From a checkpoint of a small sound classifier: adamw at rate 0.0012.
Rows from block 11 of a small sound classifier, named by matrix and row number. Rows with one number belong to one neuron. Each number is 128 + 32 x the weight over its row's rms, rounded and kept within 0 to 255. All counts start at 0. Numbers have three digits each.
After each neuron's rows are labels from the 100 clips, of 14848, where the neuron reaches its highest value: "top examples" is what is common among them. Only what is clearly more common there than usual is listed. The data: acted Russian speech (Dusha). In brackets: how many of the 100.
# fc1: MLP up (model.blocks.11.mlp.fc1.weight, 1536x256), inputs 0-63
# fc2: MLP down (model.blocks.11.mlp.fc2.weight, 256x1536, transposed), outputs 0-63

fc1.454:103147115116095152144155139079140125173086079167132108152140144117137092082164105129106153088166140123125128145143195093133090059133109094118083158114106170132111130129105119160106091124179116
fc2.454:082106110103072152137129155126113115171138129101128150097065122100119143128146057120159191140115143128104127114105188138146117114173136150073123150109149170129091147151123181189138099141037144
top examples: emotion: sad (62)

fc1.715:085103147081104169091105146164103105101122150088082141100099171108139057135111095135081147081101043156087152115151146108153138095119151126137113116118112099104170156160198144152071080136139119
fc2.715:104122136133174126176106158116136138089155145162183159142171063104107132153098134065210098104061116159166159132120112108165166134159158158158077123116138163137129093104149180105135100114136096
top examples: emotion: sad (80)

fc1.634:075147141091111143146113129102141151110105112197145121192110154136113136156192092116130123180144161025040169146111126152110133135123116126157127123166128092093064120173124126111092173136108144
fc2.634:158130157142093182128096092132137122086108120088125136153097126150138160111072133150140108084105119094101116160092095132115117082061109142124135166136125127142059135141104104063117157154067196
top examples: emotion: angry (68)

fc1.411:112122130139107104056025091165137131174175149130115130134154162145174148159130100102103110129146149134117113122062187120068161155137097062097111111096095083093095118116167123150206167095118183
fc2.411:134131197170108104175157122117142170133145181125145098096143092108150134171201114165128142157157053111163139108171124215120169179161104115090140107134114137085133164081111118079137110108121125
top examples: emotion: neutral (81)

fc1.422:113099104108138130118131136149097141105195080165117150175089084116124128111154055130132083130147173112086096151115142191126140131145126094123115130095168183120170132076184137095098146027106153
fc2.422:121176132154083018129149118139102081148093137142128105150141120134177182150138114167125119090225204146092109127150139213129143104132090126111112126140050071116088136126089113129131154105138147
top examples: emotion: positive (92)

fc1.57:159108147161057121136158127083120195132178134131112119111114103141104168198129175212158121102140151107167081172091173087130164127180099081110113127095107105093065151035093121113138096148182165
fc2.57:141116083117145157063102093117133177139182100118177132086152143098088145109134170111113074122172182142138140073109133104084167109129103085203119079152126167104160117117132140096120061131139146
top examples: emotion: neutral (81)

fc1.495:126123084140187134125146106153120108075092151138168114156123118159132092069111093117102115147084132161103142140097164130177140120119163081156130098151091148113169092221176101131142122087087082
fc2.495:170098151125154124127115079123182128122190091104179149132121120111144162116115121140145086085174132099184093152087119150081123082097111115105134204174127105132099133140125117145151082127118133
top examples: emotion: angry (93)

fc1.557:133107136141186174117124155127115121136117165057149127144124120107114086122174098109125178174094158082129201146150140158117148108160140147138120110113112211106046141189155128126086113102089128
fc2.557:150070099112146142135113111111108142101128165183116126111137100115098104095170084106125145130172068155134152146172118149137138138151147089098143108075062071078210162132150160165081185133149084
top examples: emotion: sad (97)

fc1.34:132172148146115210147104058120151144118143073125114139092136127130115126077111114104076158120061126129173125118171132157124163121181116110131203142162123088114148131149159092102138147075099169
fc2.34:177113097133090108118153166066109084069177086108101139132174153096175154104125188132142114147081193133160093102129174112096111102130128130113102085091118182204016104126182136115088088087106181
top examples: emotion: positive (53)

fc1.399:127093155122062125129135087137143150095131138093088090097147151096104183115125060107081122084121163099105093142072154072070149147137109134143104119129171103104172083127106101123170165154145128
fc2.399:098116112181100106154158091091138120135176106223159124121127087082141163139169107147086133178150126101075179110109153138109171147108155131155096115172136100123148221100141088112148108121142135
top examples: emotion: neutral (74)

fc1.601:057114104166123203164142123139131081143106160145140132102116039134168160127094126156095086093183157106136168081127116182112129122145157117116111077104160084103121097165195122162151114112092110
fc2.601:160131161162125105113183092155124091174105153147142065115076108140139150183151158112094109106207167096134176137145123170104147158087163183073155100090126136126096189093148135108152075159132169
top examples: emotion: positive (95)

fc1.310:099103146065108070118152133152102133120127119107139084155130087097113094186138108115105203164120139139174115174179090149157137166213162185167146146112125127131094082086114060178161138153135161
fc2.310:076186137154144172125131147190128136127167140162121139122157168169108110203110087153186086108119162118169096085155118108140167115068138164126136140135129086059141129129124098081116148139126099
top examples: emotion: sad (96)

fc1.669:152159196114129145035142079098122140100123084073116093123124120087160189090152115156115127132157156076152109167128150140064145114187067086102151073162093143083126134086104144091143050112135150
fc2.669:123163104124145051122088115066120169068157120112170116091151111129093122159202097166109117122186135125146120124137126093113138079138118114127163163084175096178110134136146099148139077127133205
top examples: emotion: neutral (65)

fc1.136:114098120080060077184150096159148182105156147115145128109152066149084121110143165125110153174147133128117124097130130101155131111153090135172162143141131159173104137169072148165127140161079100
fc2.136:119155173127125118131153096073116156136137108120158094129163157105109118157122172157151101144122067126208138120138082131204206116140185092112157139182065091079123152171096154121108077143126117
top examples: emotion: positive (64)

fc1.604:197090203176097137085141093077145075111166136119149106157177061086112114098145162150135162104133101116159152130166151118061110135129103118159150111133110156181105161159151104163124143176115145
fc2.604:088147091141130004205209114166109132162078175127141127116137177136134134157126106176172060158118083174122145121172162098152112124139141172082155144116171124139110115090075148167098095071121168
top examples: emotion: positive (69)

fc1.278:145143185145157129114092118132124197134103111131064068208118139086138122141122163089140116160175073116115127177158131136151115147159085176148143074137118113186089109129105123124156151186069103
fc2.278:114102141114228148141137129161144132140126117189094188193155108156110153125137132138121118124101193136104116107091168143164131143061099118092136077133128116142136141129175052084126150132132123
top examples: emotion: angry (98)

fc1.682:156112115106087073030117140119048153135154119118097126058113089144185140096163145175120119086186145127153119065104142104168078109139075117122088110163126147157087121145134143120110159130086122
fc2.682:050131193149140164160174151134165179158117124142130097145163149173152072155094181112174102124182104148133106143096160137102153168117104107143118131175154143083176194107113104135072140128200072
top examples: emotion: positive (72)

fc1.430:133140126150127173105155069162219145099131160083116101108138131134120165139093136099069155089131160095139154134134082144167093148110165142155127140106131116135084109170161177121132105094092112
fc2.430:114160123107130027170129158103113155039128216122150121119156135115103096132176142092144109121151133160143107133143101092143147121142138191113166107125126123087080129101143148043150067170123125
top examples: emotion: angry (54)

fc1.387:134132152112125179099180150132061094171153129123197109066131062148121099093109099147133148116104169073205163129156163126142102128124129151171107127062084124141094109024151144151110104144113096
fc2.387:090134148104112118177108101158166162158117136094089149115144182168103123164081141109162126143177115150155093124073124123133149176172121097088151137145133098111154168091125080128126159132129032
top examples: emotion: sad (93)

fc1.326:102097073128085136136144162119117096149144142110082168101096176174139123105191105155140071054138136118145150123166097159122054109134172124089132134136102161110127114102100179117130118141111182
fc2.326:156182078154207091121174128087140172131163201172215127149133123115089087195163151089199168182098093129122074115124114105112155139130190102111180160076135046050143152139139132130127164127110136
top examples: emotion: sad (88)

fc1.338:118177106123165127153146156131072113110087159128153104089168102154141099167122107110077102090052172122125162209161099167094153147102167122072141160089108106159066104101143158087084116161126168
fc2.338:121134148155113067080177125099157151173122125119109148158149127158098141136122141122097126141144087175172171136118089113132098084152101127144135072105110060113167166090146111131095108195142062
top examples: emotion: sad (97)

fc1.147:167120112050110079032133128126080109120136122082058130093119084085133114052133115191123192099144130144109116128135115157147114100105066107085136082106109217183123110143124167151160086083092155
fc2.147:071114194168136185200130152131176180177126139140144094145151145176078119184131172132157128119156132131138095149134167125094186146126107109176127129159129164063137154102111107110134152113178109
top examples: emotion: positive (59); emotion: angry (39)

fc1.174:160152118094155127094133085048114153099146151080113140169105108168142148099069129158115035068154124150060111170137128121162141110133099053138164129152132152149137108145132148074124208089107081
fc2.174:102115147084104038141174185068130152123147121122166117115125122098093124135109168117137114141166145076102138162162121120183141136121141136080122103124118099137111126113132118131153197145091119
top examples: emotion: angry (93)

fc1.177:182133199123091096131098125149137105107140125120089208138077144106163106085135180127082104120147141099134076142125189129094137163089087126083116119145188111100091108148122114155115092059168138
fc2.177:077180112127093143161117124087128157061098141127147152145138115132082213143135121090179100154108133111114144100096130122111175142169099101072138092134125139101121078124186187107160173136135130
top examples: emotion: neutral (86)

fc1.577:125124076116087108080106141115157092114121111097126171086135094046143194099099099126138074098134199121119107165092102143121075125093131127202140140116102138160124151080143150110165112124082062
fc2.577:175122182127152190131183114108122126130113068102111169126176182115100164139052085078120083098131156103162149167141130090097122136079085106198147081141130216110068137117123135064132124111103175
top examples: emotion: positive (100)

fc1.137:106107040126143126129126099151154124133201118139183176092111152111211167093149074123117127147100174120094143078175125159121128115065080100196103117107162095173114124128111128115071173112111107
fc2.137:158134190099087103127206088169159207043142129070121123116145177097057107158138111140108149042174098098181146107110119133148191140126121101143134142109094147104077112082129125057148100129172135
top examples: emotion: positive (98)

fc1.501:165105147145119060022110151146067119075110119166116139090131111111143140090097152150133144132135110134107113093096171130168070109179142113105140099110127157182087100129150096096094118158118155
fc2.501:103093123145192176182143131112149186149129156130183123126199112134149142152130158134174160131161061168155130119125157149103200189168136148143137142141117145056170140064146152185117130105174095
top examples: emotion: positive (77)

fc1.67:081119110068047122120128204202128096120087101055130162155098146104092174131189091158063090066143199114101118104086101176116156165132099112151126149127111122121059109158128163089144115116142168
fc2.67:139104178104071087090153166122127135093136107101116114151116110066083146156150119127176114120157070128165085202120131191163153159120067147177165108109082084111143172155160083081155082147119175
top examples: emotion: positive (95)

fc1.556:148162134134110108104166147089091161088157090085141125057099084108141105092184095099125169133106129124133173133151126159168103143141123056065074079159114168123150118151137191178121094070138170
fc2.556:116169149159155148162157074160171163193131155170165123156111142180101134136137091092113132136146160119132104133111138108078179104081141122145124118146126092127122171093116085060130130140123148
top examples: emotion: positive (78)

fc1.340:188112060164163133158137042112101106137075113206141133125120145140122184100087089111127091150131187132124130137140127089131144119097125101150101110164145138210156071183060193115100163191103104
fc2.340:116085140096168156102089155088083094085108092140136156097112140089141154127049149110103086140116126084144141099134055100119127115131107144168107146112135171144100067149150120118161080132091205
top examples: emotion: positive (84)

fc1.7:150124129129150093132111169174191110074117167148058136136076136130088107127103140137151181066111153134083158144128112089150044179061130145117056102119158144120208112158130134175113140149123129
fc2.7:102165088143109129093166139124117157166081127060085135108112121107091120151169076136103111162111162199176139091153120084141102119135103141147097096174159062153100108126125114136128094171092148
top examples: emotion: angry (95)

fc1.74:134143145084129160122072159133108082133126158127112047084103110095176173112123096080165168077164140127139163157092144129080122138135095048081175100115094157180125179114166139044096115134122105
fc2.74:115127134098116093142166140151086122189116174146099093122092123195115135143162098092088201103134117185150161068170143163148158160173096121148147148103151139139113148148082122129152086106151157
top examples: emotion: sad (69)

fc1.440:150155111079129076079157098114141166199174137109115140097129205157114111025077075148138140024169179116130121121140223085106107117095113070112077123156127148155087141109192131169108128134146146
fc2.440:101133077098153115103145163137117138191181058079114154144136107138130149087123127138089142089145071155112195153183145145110138187145124169100107068085065120141112110133183111137153153125123144
top examples: emotion: positive (82)