Weights of a small sound classifier.
Model: 14.5M parameters, arch vit, norm layernorm, activation gelu, patch size [64, 4], layers 14, width 256.
Training: adamw at rate 0.0012, 10100 steps.
Data: trained on acted Russian speech (Dusha), 26041 training examples, 148.9 epochs.
Rows from block 4 of a small sound classifier, named by matrix and row number. Rows with one number belong to one neuron. Each number is 128 + 32 x the weight over its row's rms, rounded and kept within 0 to 255. All counts start at 0. Numbers have three digits each. After the name is the row's rms in percent of the matrix's.
Before each neuron's rows are labels from the 100 clips, of 14848, where the neuron reaches its highest value: "loudest band" is the band of the loudest frequency at the time of the peak. Only what is clearly more common there than usual is listed. The data: acted Russian speech (Dusha).
# fc1: MLP up (model.blocks.4.mlp.fc1.weight, 1536x256), inputs 0-255
# fc2: MLP down (model.blocks.4.mlp.fc2.weight, 256x1536, transposed), outputs 0-255

loudest band: 1000 to 2000 Hz
fc1.249 096:135157127125115135108164070118148060091104135143134105152121208057098152136110113194159133147126157103131115163162128176135161118164212137154157126106094140107091152069168107154135094148115107153120165133128142126102095128078140154129194155139160131100119086089148078134155115184155085136090097130119128127098151123133141145135161121185144079116179097122151122134111113118102097121109110145079130101038174125104154136075033114140124112107134089071127102071069137117116106091159181153149094120138111110103169122133161145113069159110130157145145141104076103194148077157162056121152175135111104075143188134082132164131075074200065151145112134146101077121131137147104146142140122096122145146099114114091173099111176086124094182147068202127101145079138164113080154068162093
fc2.249 099:160149125131102086110142088156122104223064082156109111129160155128131096087136083139115195174165157202152101137134081086161116145170109113143162110133134131128117139193128100129092145101093163114134100089154136143185175146117121159144143114162087129123086111145179125120141098103112134152127155074097141075080102134130159159217103143103126136146102189126135065086068099162150080115074143111121145124180173095066128149108136132053108147117156082090092107158082149065108120167149103115093155136140116110086147107133065124128147165106057173137088131145141107145141144161084133129157088117129144120185115126233099137111126103134107133143153153110070160179188104141196076203163167150120121167156108117165120132129181175193104123135143083108095123107130136152146104148138158

loudest band: 250 to 500 Hz; 500 to 1000 Hz
fc1.762 109:117119139158137154187159144101157164150142156180125096161088191173151084124038174152092085112154160092095134104109138114084128105122136142105140147165140164097083127096078149082125174172138164160110121163147135103123167228064134173109124128159130108128137145144166103082094074186133123135115126119163143109097146167166100126130136131104124129121100158096117123135116113151148168191164196143136179121148137128116105149107134126132155122142133073102127096162122154122093144125104095111101098157169143117138095157148151105181068153129157098114057120111125121127141160111117167139074114144154120113099134140115155102087129133147078183164076132143160069097192068038119171192137045126140134072079143204154106121130112101120232152118140161134101105186180092133098079112111077
fc2.762 126:132102135207077098173096073157161137120143103137143124119096144060060193138144101134139096175137101107122102113076075169097117126125171134141095124098138081126129135096113088148143125142137065109178087165167117190107148143136086152140102061151175108136131170105121137127120135122142127121086088090160144080166105114140164190186090096134149106084042103187153152115112154135144138153133144185127108184123133168115149099133142169195126167101124131112131130110125170127146112136086120143126121113126141118186085099156107085130106062204156113129079122056135107157124147119122138101108094107118119182209089160145083212126126146138098120134183105134087178170143162178100099134072115172125101128185079098142114153123177099121076139116096134184161139107113092199095134149077155

loudest band: 4000 to 8000 Hz
fc1.253 100:134111118159114151162167164128096178067162164152110148167146100170101118147102157103108088101149100125143171128086130140038148171124127144108134095156125095126123087105129124109055063095127094109165067116107152104140153103074119127127182166147153124145170058206135137182077082150128127152137152160139178087093168135056132127118108138095111129149150159083113108158102148174159083136149138119134168122117081105118085132172161074137084107101165138093109068129137110122118137142123128142116060056157078121109063157168140143125110126117155137134071114084092149125142125122128147155110072177142106105116137157098088168122090097113052150173169124105168122102180155086092133152081070145169165126181083122215092109145154121110168120151113156188108120179136189186082121131114092
fc2.253 088:112116177124161075138129133140113107081122154109111140096138137129149195145235096165111106110107150098147136123099117108123115109156143135111077098186074159146096110120190161172149145185100132126108112089156093104075174126135155090078151134111153110120096157119069159117141102153154170118095087143085173109153128116128177186167101074089138127144137095123203095121132100072143087087113134161121102150074176180162096046155106136171079157160148084122117130098139101105154139144164124175148155111170164123103112142148136143093160108124127090170179069164125111133099169103163066138098142128089209134150149128124075167120068142157053117114133159147116153132100096154102125155095169125035138141128093080097154113126163077118074118068098172158115116126089136144212126119117150

loudest band: 500 to 1000 Hz
fc1.13 095:114162105095130218104155114132132104147152134102137172180086131090146161042058138126116110109178126137063173117156142064097136083074112109135133086164167140159153159127188136121143134154119094139160120173135193155101126120145153152081143100122111104149077140179143181132131028099163153107107118110133102104110103097121137088151086136105116149154151108076148085140161135085180130172111165125103155145151129099163189146083091120108157111184145075097081074144080040200105119074152176154112190165167147133125140127174162177096111158124091070152127111101110158154158168125118114119084097122151207115172104148116133118127094134160154126128134140133112142157142172129093123125161183126154118132112109128101067094112123164153113055111070133120124157190115159142172079117136121
fc2.13 108:114154069160129135137118165121166184120113097089089094154154119135144118096143155162178142170192121134145091064113137178102137170198086146124085134084135102107166195096126117173144152104146086033109112185112139101167185162141120151198083163119143088126126100091161118150094154086112096167161129114185145114165076116152180148177108143077109124150115142194104141066103123183164083135175124152148100093141109068096110127104105076132160137134133155099129158133159145091093137133137111185121121138118116157147113141134175158156094119183140157162138135111109124144122111117079152115121125114119102092131139226103193139115183083081091097142211136129103195178172154169164100131100103193126143169123097089153099127102127142142081132132155166078113108136140082150107119141127197

loudest band: 4000 to 8000 Hz
fc1.683 102:049223111144097107116094152188149144114164157152086179142122057134122138152060164077113105118149131121138101148148128142065155159141117135092211104120090145146085140084118128092111129104140127124145133090094137101138146129141138133130148153153125148178124199143146150147135134163123093122061128157202188094129114164121141121118096114049089202156103145118104143130122129204135170145166201125139121166132190148084115111151128101159066054081129129100124134149130139144138106161131095140144142174145194143168115183090132142143115154095119072137121105165114140097113130077087137178088155138077152190064179115105129151083154106086084145152077122073171104126134090112143207151170127147124092123109072164131173104116133125160099159124114159071123102155150147123145166126125079
fc2.683 099:158126105135149103121097149086136140109136098117138151098140162129160147109145125175086087120146108133107167095117112151131150102162106169204149180181109145163135133133098134111097107130156196144155159216088145150110111138161177130124120110148131077144117166136095164084128110089143149155026112121106056132121122124166137111142143133103177104079147161133130121160159127124138152155076165160145138189085206217214097129129143152053141165188150097141137116149133101158143145169080156080134176159136130139125094144090094086136151134148122134124120111105104097136116118146116078144127132110149148068212186105117166140160098135189172134170095120131066143138125169162119113190128161071088104079163123076060110142102165156135080099093151102171139213145166124134154122091102170

loudest band: 4000 to 8000 Hz
fc1.211 098:155071116092142141105188095122111144099157071083077125094110061136144141097102079153173107122069157120164143133123167101144150156124100101122142063132092092115182153173102160113197122144121178139154172067151124109073128105132113109147084182096157158102201083164100110143133106073146105112159123135143119141131129104120192176199139133141117110155118135153206149153145178120138084128125159140169153134114083161152115190168138124156170109095148116182134150159111143098083090114162153153104106147116174159096161144108135173130176181110073110092137103112150136117114115067184159188172132143132153086077120144081081148097100136144113122125189154100135124112145172118114145148093154146085115089159126096094105098034172139162055147124109165105058102108091185126162110095095121
fc2.211 094:134068129154152168169134150090132139087177133072118136158124124129152184131114084113127122117110136100151120116092144184108171142125120110111071146054148136130082129061142139167146190137134153148136090133136133154111188164126093083159157158089182111134152109122120138125132103213185108141162123121171082179107097060129167176178112097141121137130170110153130190171107108165101069131066163125112089135128136097129145060124082147170090126167153110112089121109157128103164153106116170149158099052160140077153131194168179156070107124119143124191154131070130184102128149189159149114131061087113137103134112163091130087093170171150056157162109117146170152120220061111122136115120079116137124104167109143177138122127129135137165159125081173139149122114130149122092111081076094

loudest band: 4000 to 8000 Hz
fc1.385 093:058112108132155111058111065086078117113156113160107150153142124097114134126152141164075150183155118112127138148082149112163119099114104057131087116086066115153153150104162175077059126156212112118119114151122081138100173075145069083187127198150123133158148142146101137133162147122117072092179130152109128117150136102163137155114130096139158142168145081104126137074150160072141069183112148119145154107114117146174150135117099146117075116136175152192063125141161118114088072086070134183158129117168124125117146155123150159130109149140179188123161158126068108206136114145153114162156061159135121131163110120122134155066126128150055177126223173135128076121160157157104151134056124104117114150154129114066137169136128158175132068147152158132148147106144106108124120152153109
fc2.385 077:108139093123122143086133111069108127144131099180145148100097138184146108108106119202126046137109141067117111110143117078114138078162103070095087167171170073156061132100156077145127171132131178144161155122038143145117122127231181118101163161127080097155183146101099112144161190110102123081181115106150128163112145125125114126109149153178085113093107120092129095121102093201156168115127188087094156147148086172111160135094113207158151139129117093139133103141191140134127103136121148127160169119114103131138145115139084128126139110054131123169119104142153207085094141144113104109156117095138122118123102102123148129160140177117111139154108158073101189134144115164134144195116061101141165156163154120157122127141123161156124145149107168106073173090202149155113119056129194

loudest band: 500 to 1000 Hz
fc1.19 096:114169120141083080132131137217078117122164143137140140156111102139172140141116134161157144141120083131112038081140092145150116185096092116093113079047126067159130066150106138109120087146155117106127112086130106184175151122083197149110176121096153109117062126165109105155101058160132134119099167154120122135135151094123143163154057125068097130074149153157143134097155164156122088116129175133173133127146151126116145078129158078064153136185193152066094166141128076119123158135096144116107147116145100110104050186137108114083106118073168134101112093116140104063191156117101178175155163116142120134147113119096079100109154197154070143117143072137158151143107142113144167145158181060124099119131102086077103098120106106090119094139154154161154114173133155150178108092148135
fc2.19 088:087149133144124099142111175148121194154151157086112147166094148130102156121124145064050073124172164063158094076179123111099125140178100119130104167104146169106138107077158090141124151099088184140107138139113101159151154154142107216145111152098137106104095131174117178095141109193117085121071112175123134125146093125160102160142123112076126134148180118178122132116132120143142101137193122126155151102167149122074089069183109168133125129153114149118106090194167114114177140066142119165120081084119128122149151127114178201096121111176155095149144172094103143131102094146098161083089135071068104156070130094120092125162142129099114168145232133145160141135067136088166101123127134086103141167150112167210191104115165123120102132107086185114137150102162079131090150115149096

loudest band: 500 to 1000 Hz
fc1.374 104:108117041146121142089145112143159146168119077131107179097148058181169153107110116154115128136152085154096095143118134136125145145126132125149159112138153139129127120156074109172090111148161065109050071131209105164131126133194115124135122126122109119140102070102119160148096134136124099089109122092141122096139126115127150127075028146144085146072053164173121156117125178126105084123083226107214108126119062096112098135101092113165162118051159093109087061157148121107123156091078128150127154144206096126140073102113155121077118102090083071137130097165126113142147169131116130141104128133129108137147087163124144131125156138119095165126173096164093131103076125145187095161094191128188147129106072124115129123107178138122184189164133142143162142158168118084131156137123091
fc2.374 117:108111136171139168149142132221133093117155123122135168166191149174105126174085165101116113133096173116094153133118159128122094156125130171154112135166115158132096122142143085064169096139136165119134146144097145124101136133065104134139132120146173133106145127120156200125136118130143147114119118063131131132159214112144141082046200182149087135119120145137140099110109096145212202130171164139141196134100111143141107194176133092154114076128087147120153130123137164163091052167080108146145108156162146146148136093093127096051076138111144118114099100083093104104137112091087144131119167193119110089096160094079064176144103150099175166130116094113143107113143163074110173166124065110103097146139126144121154125051114079102050183119157122139123170121180149113168179124139152

loudest band: 1000 to 2000 Hz
fc1.479 094:063136151160107091100138036118126132172152122140096094145178131116159147105099106101125141117115174085135156135109106067143156103122134122080162136120160076116095120092203108135098169119060147074124147081142132135063094103109152185124103087074133135089118113144088098160142120145178072129058094096091162121116109158109126192153088125092152157141118117141127093122080078141116055117139149149085115178117064103074187098163138145093105111099107130173165108115060083160088161133151098135118100078154135126162126092103159158138126124150147123150166131081123090120160214136107170097176169180141088119133133190160121094047109123119137132167151155141088130132133088119093164125172184074161141140092085124114167137171109108133161198120107121120131097133118205118164155114156080
fc2.479 100:104092099186109116112123076141136128055125148034169144160116105095145110085129112159165148069141106187157076118116129028108139152135139103166132139154165089111189137140067096071147128174165106120153137108101148134178134112135139108116084103146125112142091108205109130124135184114086119164151103095135151134104130143161127186148138094163106165086162134197151072073129110109123092136106113160110140123145123163130115136062100203039167110169075079085156138144131110137117133061140114117093118095127160116147113135106166105157142117149146136094149182118110105167152102162185110076183174132137101134107137148099171164088164120099136092130159118159122137042100157120086101114147179131139062175160135127100120091117206122110085134133126140147060149093139154164109100122154184

loudest band: 500 to 1000 Hz
fc1.372 089:105089100179138161120170147153155162108149152130158141195170173112153126154109160137150113114171115173189070133131153105077125109088192135158065080105163119124136135127193156126117153109138146119091147110186162085084116119124155143071139098103088137122135091152150169149144100158115068156098155164164152057144146083176112177127071095142120114203124108086113113092100104099126116104141180192192128147152130126086173065120117137087079134131072098124109105112103098119150149119151097108181146099154095145181072102146169158078070128116152113079177101160137131143144190087103138143148072118077155136161164138163180144100164083147063163203162127151064156125110139163157127177114134109158140129102122140100104127105181158109155099107112142220133111153162173132124115133106099
fc2.372 088:140103122123086145142174180189133077105137137124091133173155141149099093095117112114120146083110172098137121172110125132086145169131036102101222075104131138157095151135128126105168127110155095132093163139105072136086212133136101124152151172151144134132158078140125125147107046167154103109150119111135146093126188136117146116191158151089122121163107119096173096111147161123133095145122139110140154103112164118179101219145145090113143098131233133133074141070065128113079099138083114113129106151155144179142169136156177135103145105145094096090179102164087111111108111128111146129107075147136149179109154121168141117084121163111071145162127118173165129119139110015141120105113139132146128099101119161143141122085124086070157192154165140126100064105078108155154131175148209

loudest band: 500 to 1000 Hz
fc1.38 118:123115133116126180144112190080121115145149141139161108136147156152164145146108179168111098136138128092127147175158180160099129196146137113122117102161084131085061110103143154159119131111131142142053168109113128103128139099105144099131153196113152183119146085153146159098125096190093073154129169168203158098157074103143151164134198137119126150174130125135104117124072109116119158154147140089203103081111139098084091131139046126146174127133158127140093085136104149103111097124129174154133087120164099118115107179168174165100115122078091132152129125217110108108155154086128131156088116129114091127107187037123138160105147081109090124162115156131136146099144060087055120114128148126241132148060091187099139083098106071132143105172148126139137065117108122145155119108161077
fc2.38 111:151153125183135099136098062125142119168079136128107125183158166167068159101101138097158103143098139114105082114114109087153161143127121161168168070099107100139140098155153147150121110202095064129155110129214156090118143099097101118087148130124168082147168106114197107122141131124105117151068112074185169068126133127131169177171126122129157151125153153146094053118132125091116034084125100136123099162142171202108096131121128124112119145066134133075103183093110129118080121199157118145082141132173099152197054105117134104140145148148140120153084151109109126165135105115130182118102135119108174133182121141168145176047089089083107157129121176117136149118136097131181130095168150212047107163163078153158154111100162118159100160120127168125127148102108152118125122092113102

loudest band: 500 to 1000 Hz
fc1.308 092:149124074161192095062138142135145095126142158119167129123091121182133121093161139148105185096152127124133161160127110120132103073091135096073123068126114117177114115144159153162111149118142129153119209102147062068182154132118100155151091131084166147097117158092166154142153129172130135098113188155140077137099109113137178102122077135111094177133228106141106084128122208140137152161114118122118070140126142169077160119146148050108053163090128173149104118093136097147127146125140145135202139126130154094098096113110150159135073155102121094087135105122057104103116169149102137168107135179080162109120112157071147127095173143117096118139123172087123120134184097085126198118110071118133170167101100176100114081153107092147218118158123179125104083150150107113131113129209122
fc2.308 106:136162135105083103146128148124135156173128070088064147137130154136104134108095092116083041159160171110126061100088094102098113142148116127157119050122147146133138196089080088113200118125063072122123098094131188190140186136228106160113113130143176080148081165138139095153091152152108126142121099127145151105141123139148144169200095115146131162084123150168075121068143142107146074105117138174169088153198149126100095118139131157077151118173127103053129155106113120112120146148168140130098167096148073138145148053105122119142137100139143122161168124142098126166084110155139146097159109085184129152143111141201129098061164128105094138150185129143102119104125175119147066104179152147096126152124116114158124145147171145134124146111079116096094142136055173102104201131130141

loudest band: 500 to 1000 Hz
fc1.78 111:117135115108056153142177152117096166150136138038134173166122188163149134147090165102094093100083131090127087151099155114066185128122139161128147139132147195161071041062188118154179173071088119125114048104156190152082112186121158108110144188141179118166158074170107127116124153132123121071102111166202165150155142130165134188152109146120172117101194134154118100111121123080145130104109131088096087108086091160155108077115050161119188140117108117156121098113123157098186125149137122175139093171126125126130120071163176153113094154083119101085138154187110082155130134095141163120136117107114074177140155115099126126079140065116063141114131155154115122127185154119088133110143099138135099145118093123116158119107106137154166165110112108161108086129162157119136161107108139
fc2.78 099:178097132141169163135122132104108060173116128126149152091139100153159084117094163178152119159152143147095079179123144117143133053106126130174126106074130098133116128153110123159114135142152091149102082121150094110142150142155130077113161056050115153137136160069167059139133108147149118177156179129174128172137125056131139123144072180112144115151125135081119086197151131111119128118155145125145122147072173133127101143088087117152118166164118111172086101117208145124127127169122117175188129157141061124167096144147147133127098129091084166063112137165136145163093144036148140119123153098106134114139127083221133086137129090089116110077067161104187140104148082154147117194172148131126129090101130138207164087124123160119094096115099065137200134171112114108164127195109129

loudest band: 250 to 500 Hz
fc1.653 088:125134124103124169090140129185139125145089174178151096177073115100185156146170147157163179121156118159180110094121164130142106136153135126122103206105092160165137158092149135095135177147138065069201115092130165135091076142119149115180115137197118116118058091076123161116182155165117127157102121141123161156111140159072132152073137129102038114142142158155095130115044073159118065127081170142103130114087171142151068135096142187135048147169139105141137099110085156163142112116134120119115126111121168120108123099171131072177167122075150144176180174109164193068141075168144137132136128117155109160128135146097201136069138142107149143078104093132102096162142106131121109127153115088136096120134129164053115113108124179148167121112141128116097153117150124153161104064172121
fc2.653 096:178125174071125161116187125119099135115149082123176143063136098131119125111127121094132146128202085146104154109138158082115103139117145102147123123067084126097103148058117154124070119111123158131109131110109068154155048094119099128206140142201132121141145164149143178203124207141105118115122122145126125172102136130139115137000149082149084153107144142121096133093134090163106159140129141129138130124167102122098157124123096103143118110162161104125220144162094110121141134190149061105125162101187131152105138151124130142130131115082137116211143105113162124067130143195083134095150122204177181147124124173114108113100159146109230115121155141100090116160182140069158118132109134110117102092114104106111130105176149104154137155115140104126152125158116111144119109142147143

loudest band: 500 to 1000 Hz
fc1.81 102:077119124110163187142113149168157114111153115117121169175138117172143130125070156069136149124149136068077171172191098165125140158134095071108118110111176116100118052145211127136161140137173173122089126120109142143079083106106143112124097166127094169120118085135119064095130056123122102130065135104206185129131136106188157194117081123185121125095092098130117131120152102144118098086103133092164155132135150171103164123165108082153149118143101146106142088101126143083120149183113139112156109115194142128146134171097134090135158085086095098080093177126102096108136176112134160134177075132096120130148102080051137115104146140127116169134129119123177152071174181107092128082089072093161176174132160178067136087107074117127139152162132134117105064133106153093163189139113088
fc2.81 090:142151125102121098128151126120080141121132138131133082122126095161109128136133129187166165144090137113117135135091153174134092122090128142124125120150103157128107101162102108103145145101100122113071169108141122121072052147132189078111135165107087145115165085142104114175137132124136175087137175172152128125155141129076092099017117124179255149167108143071141156184127118146104153138114151104066114176127136092119125146106118160182143160089090139232177082079143108075149167122135168112145165146055154087095153183174136131122132139142119141115127142189130116130141161125131173166119114128113143102103142144140026158113114108160120175093136151114165072153129123120067137109091066176194105083135081123091089149147068142129136125074128122174114143115138144084126158169092074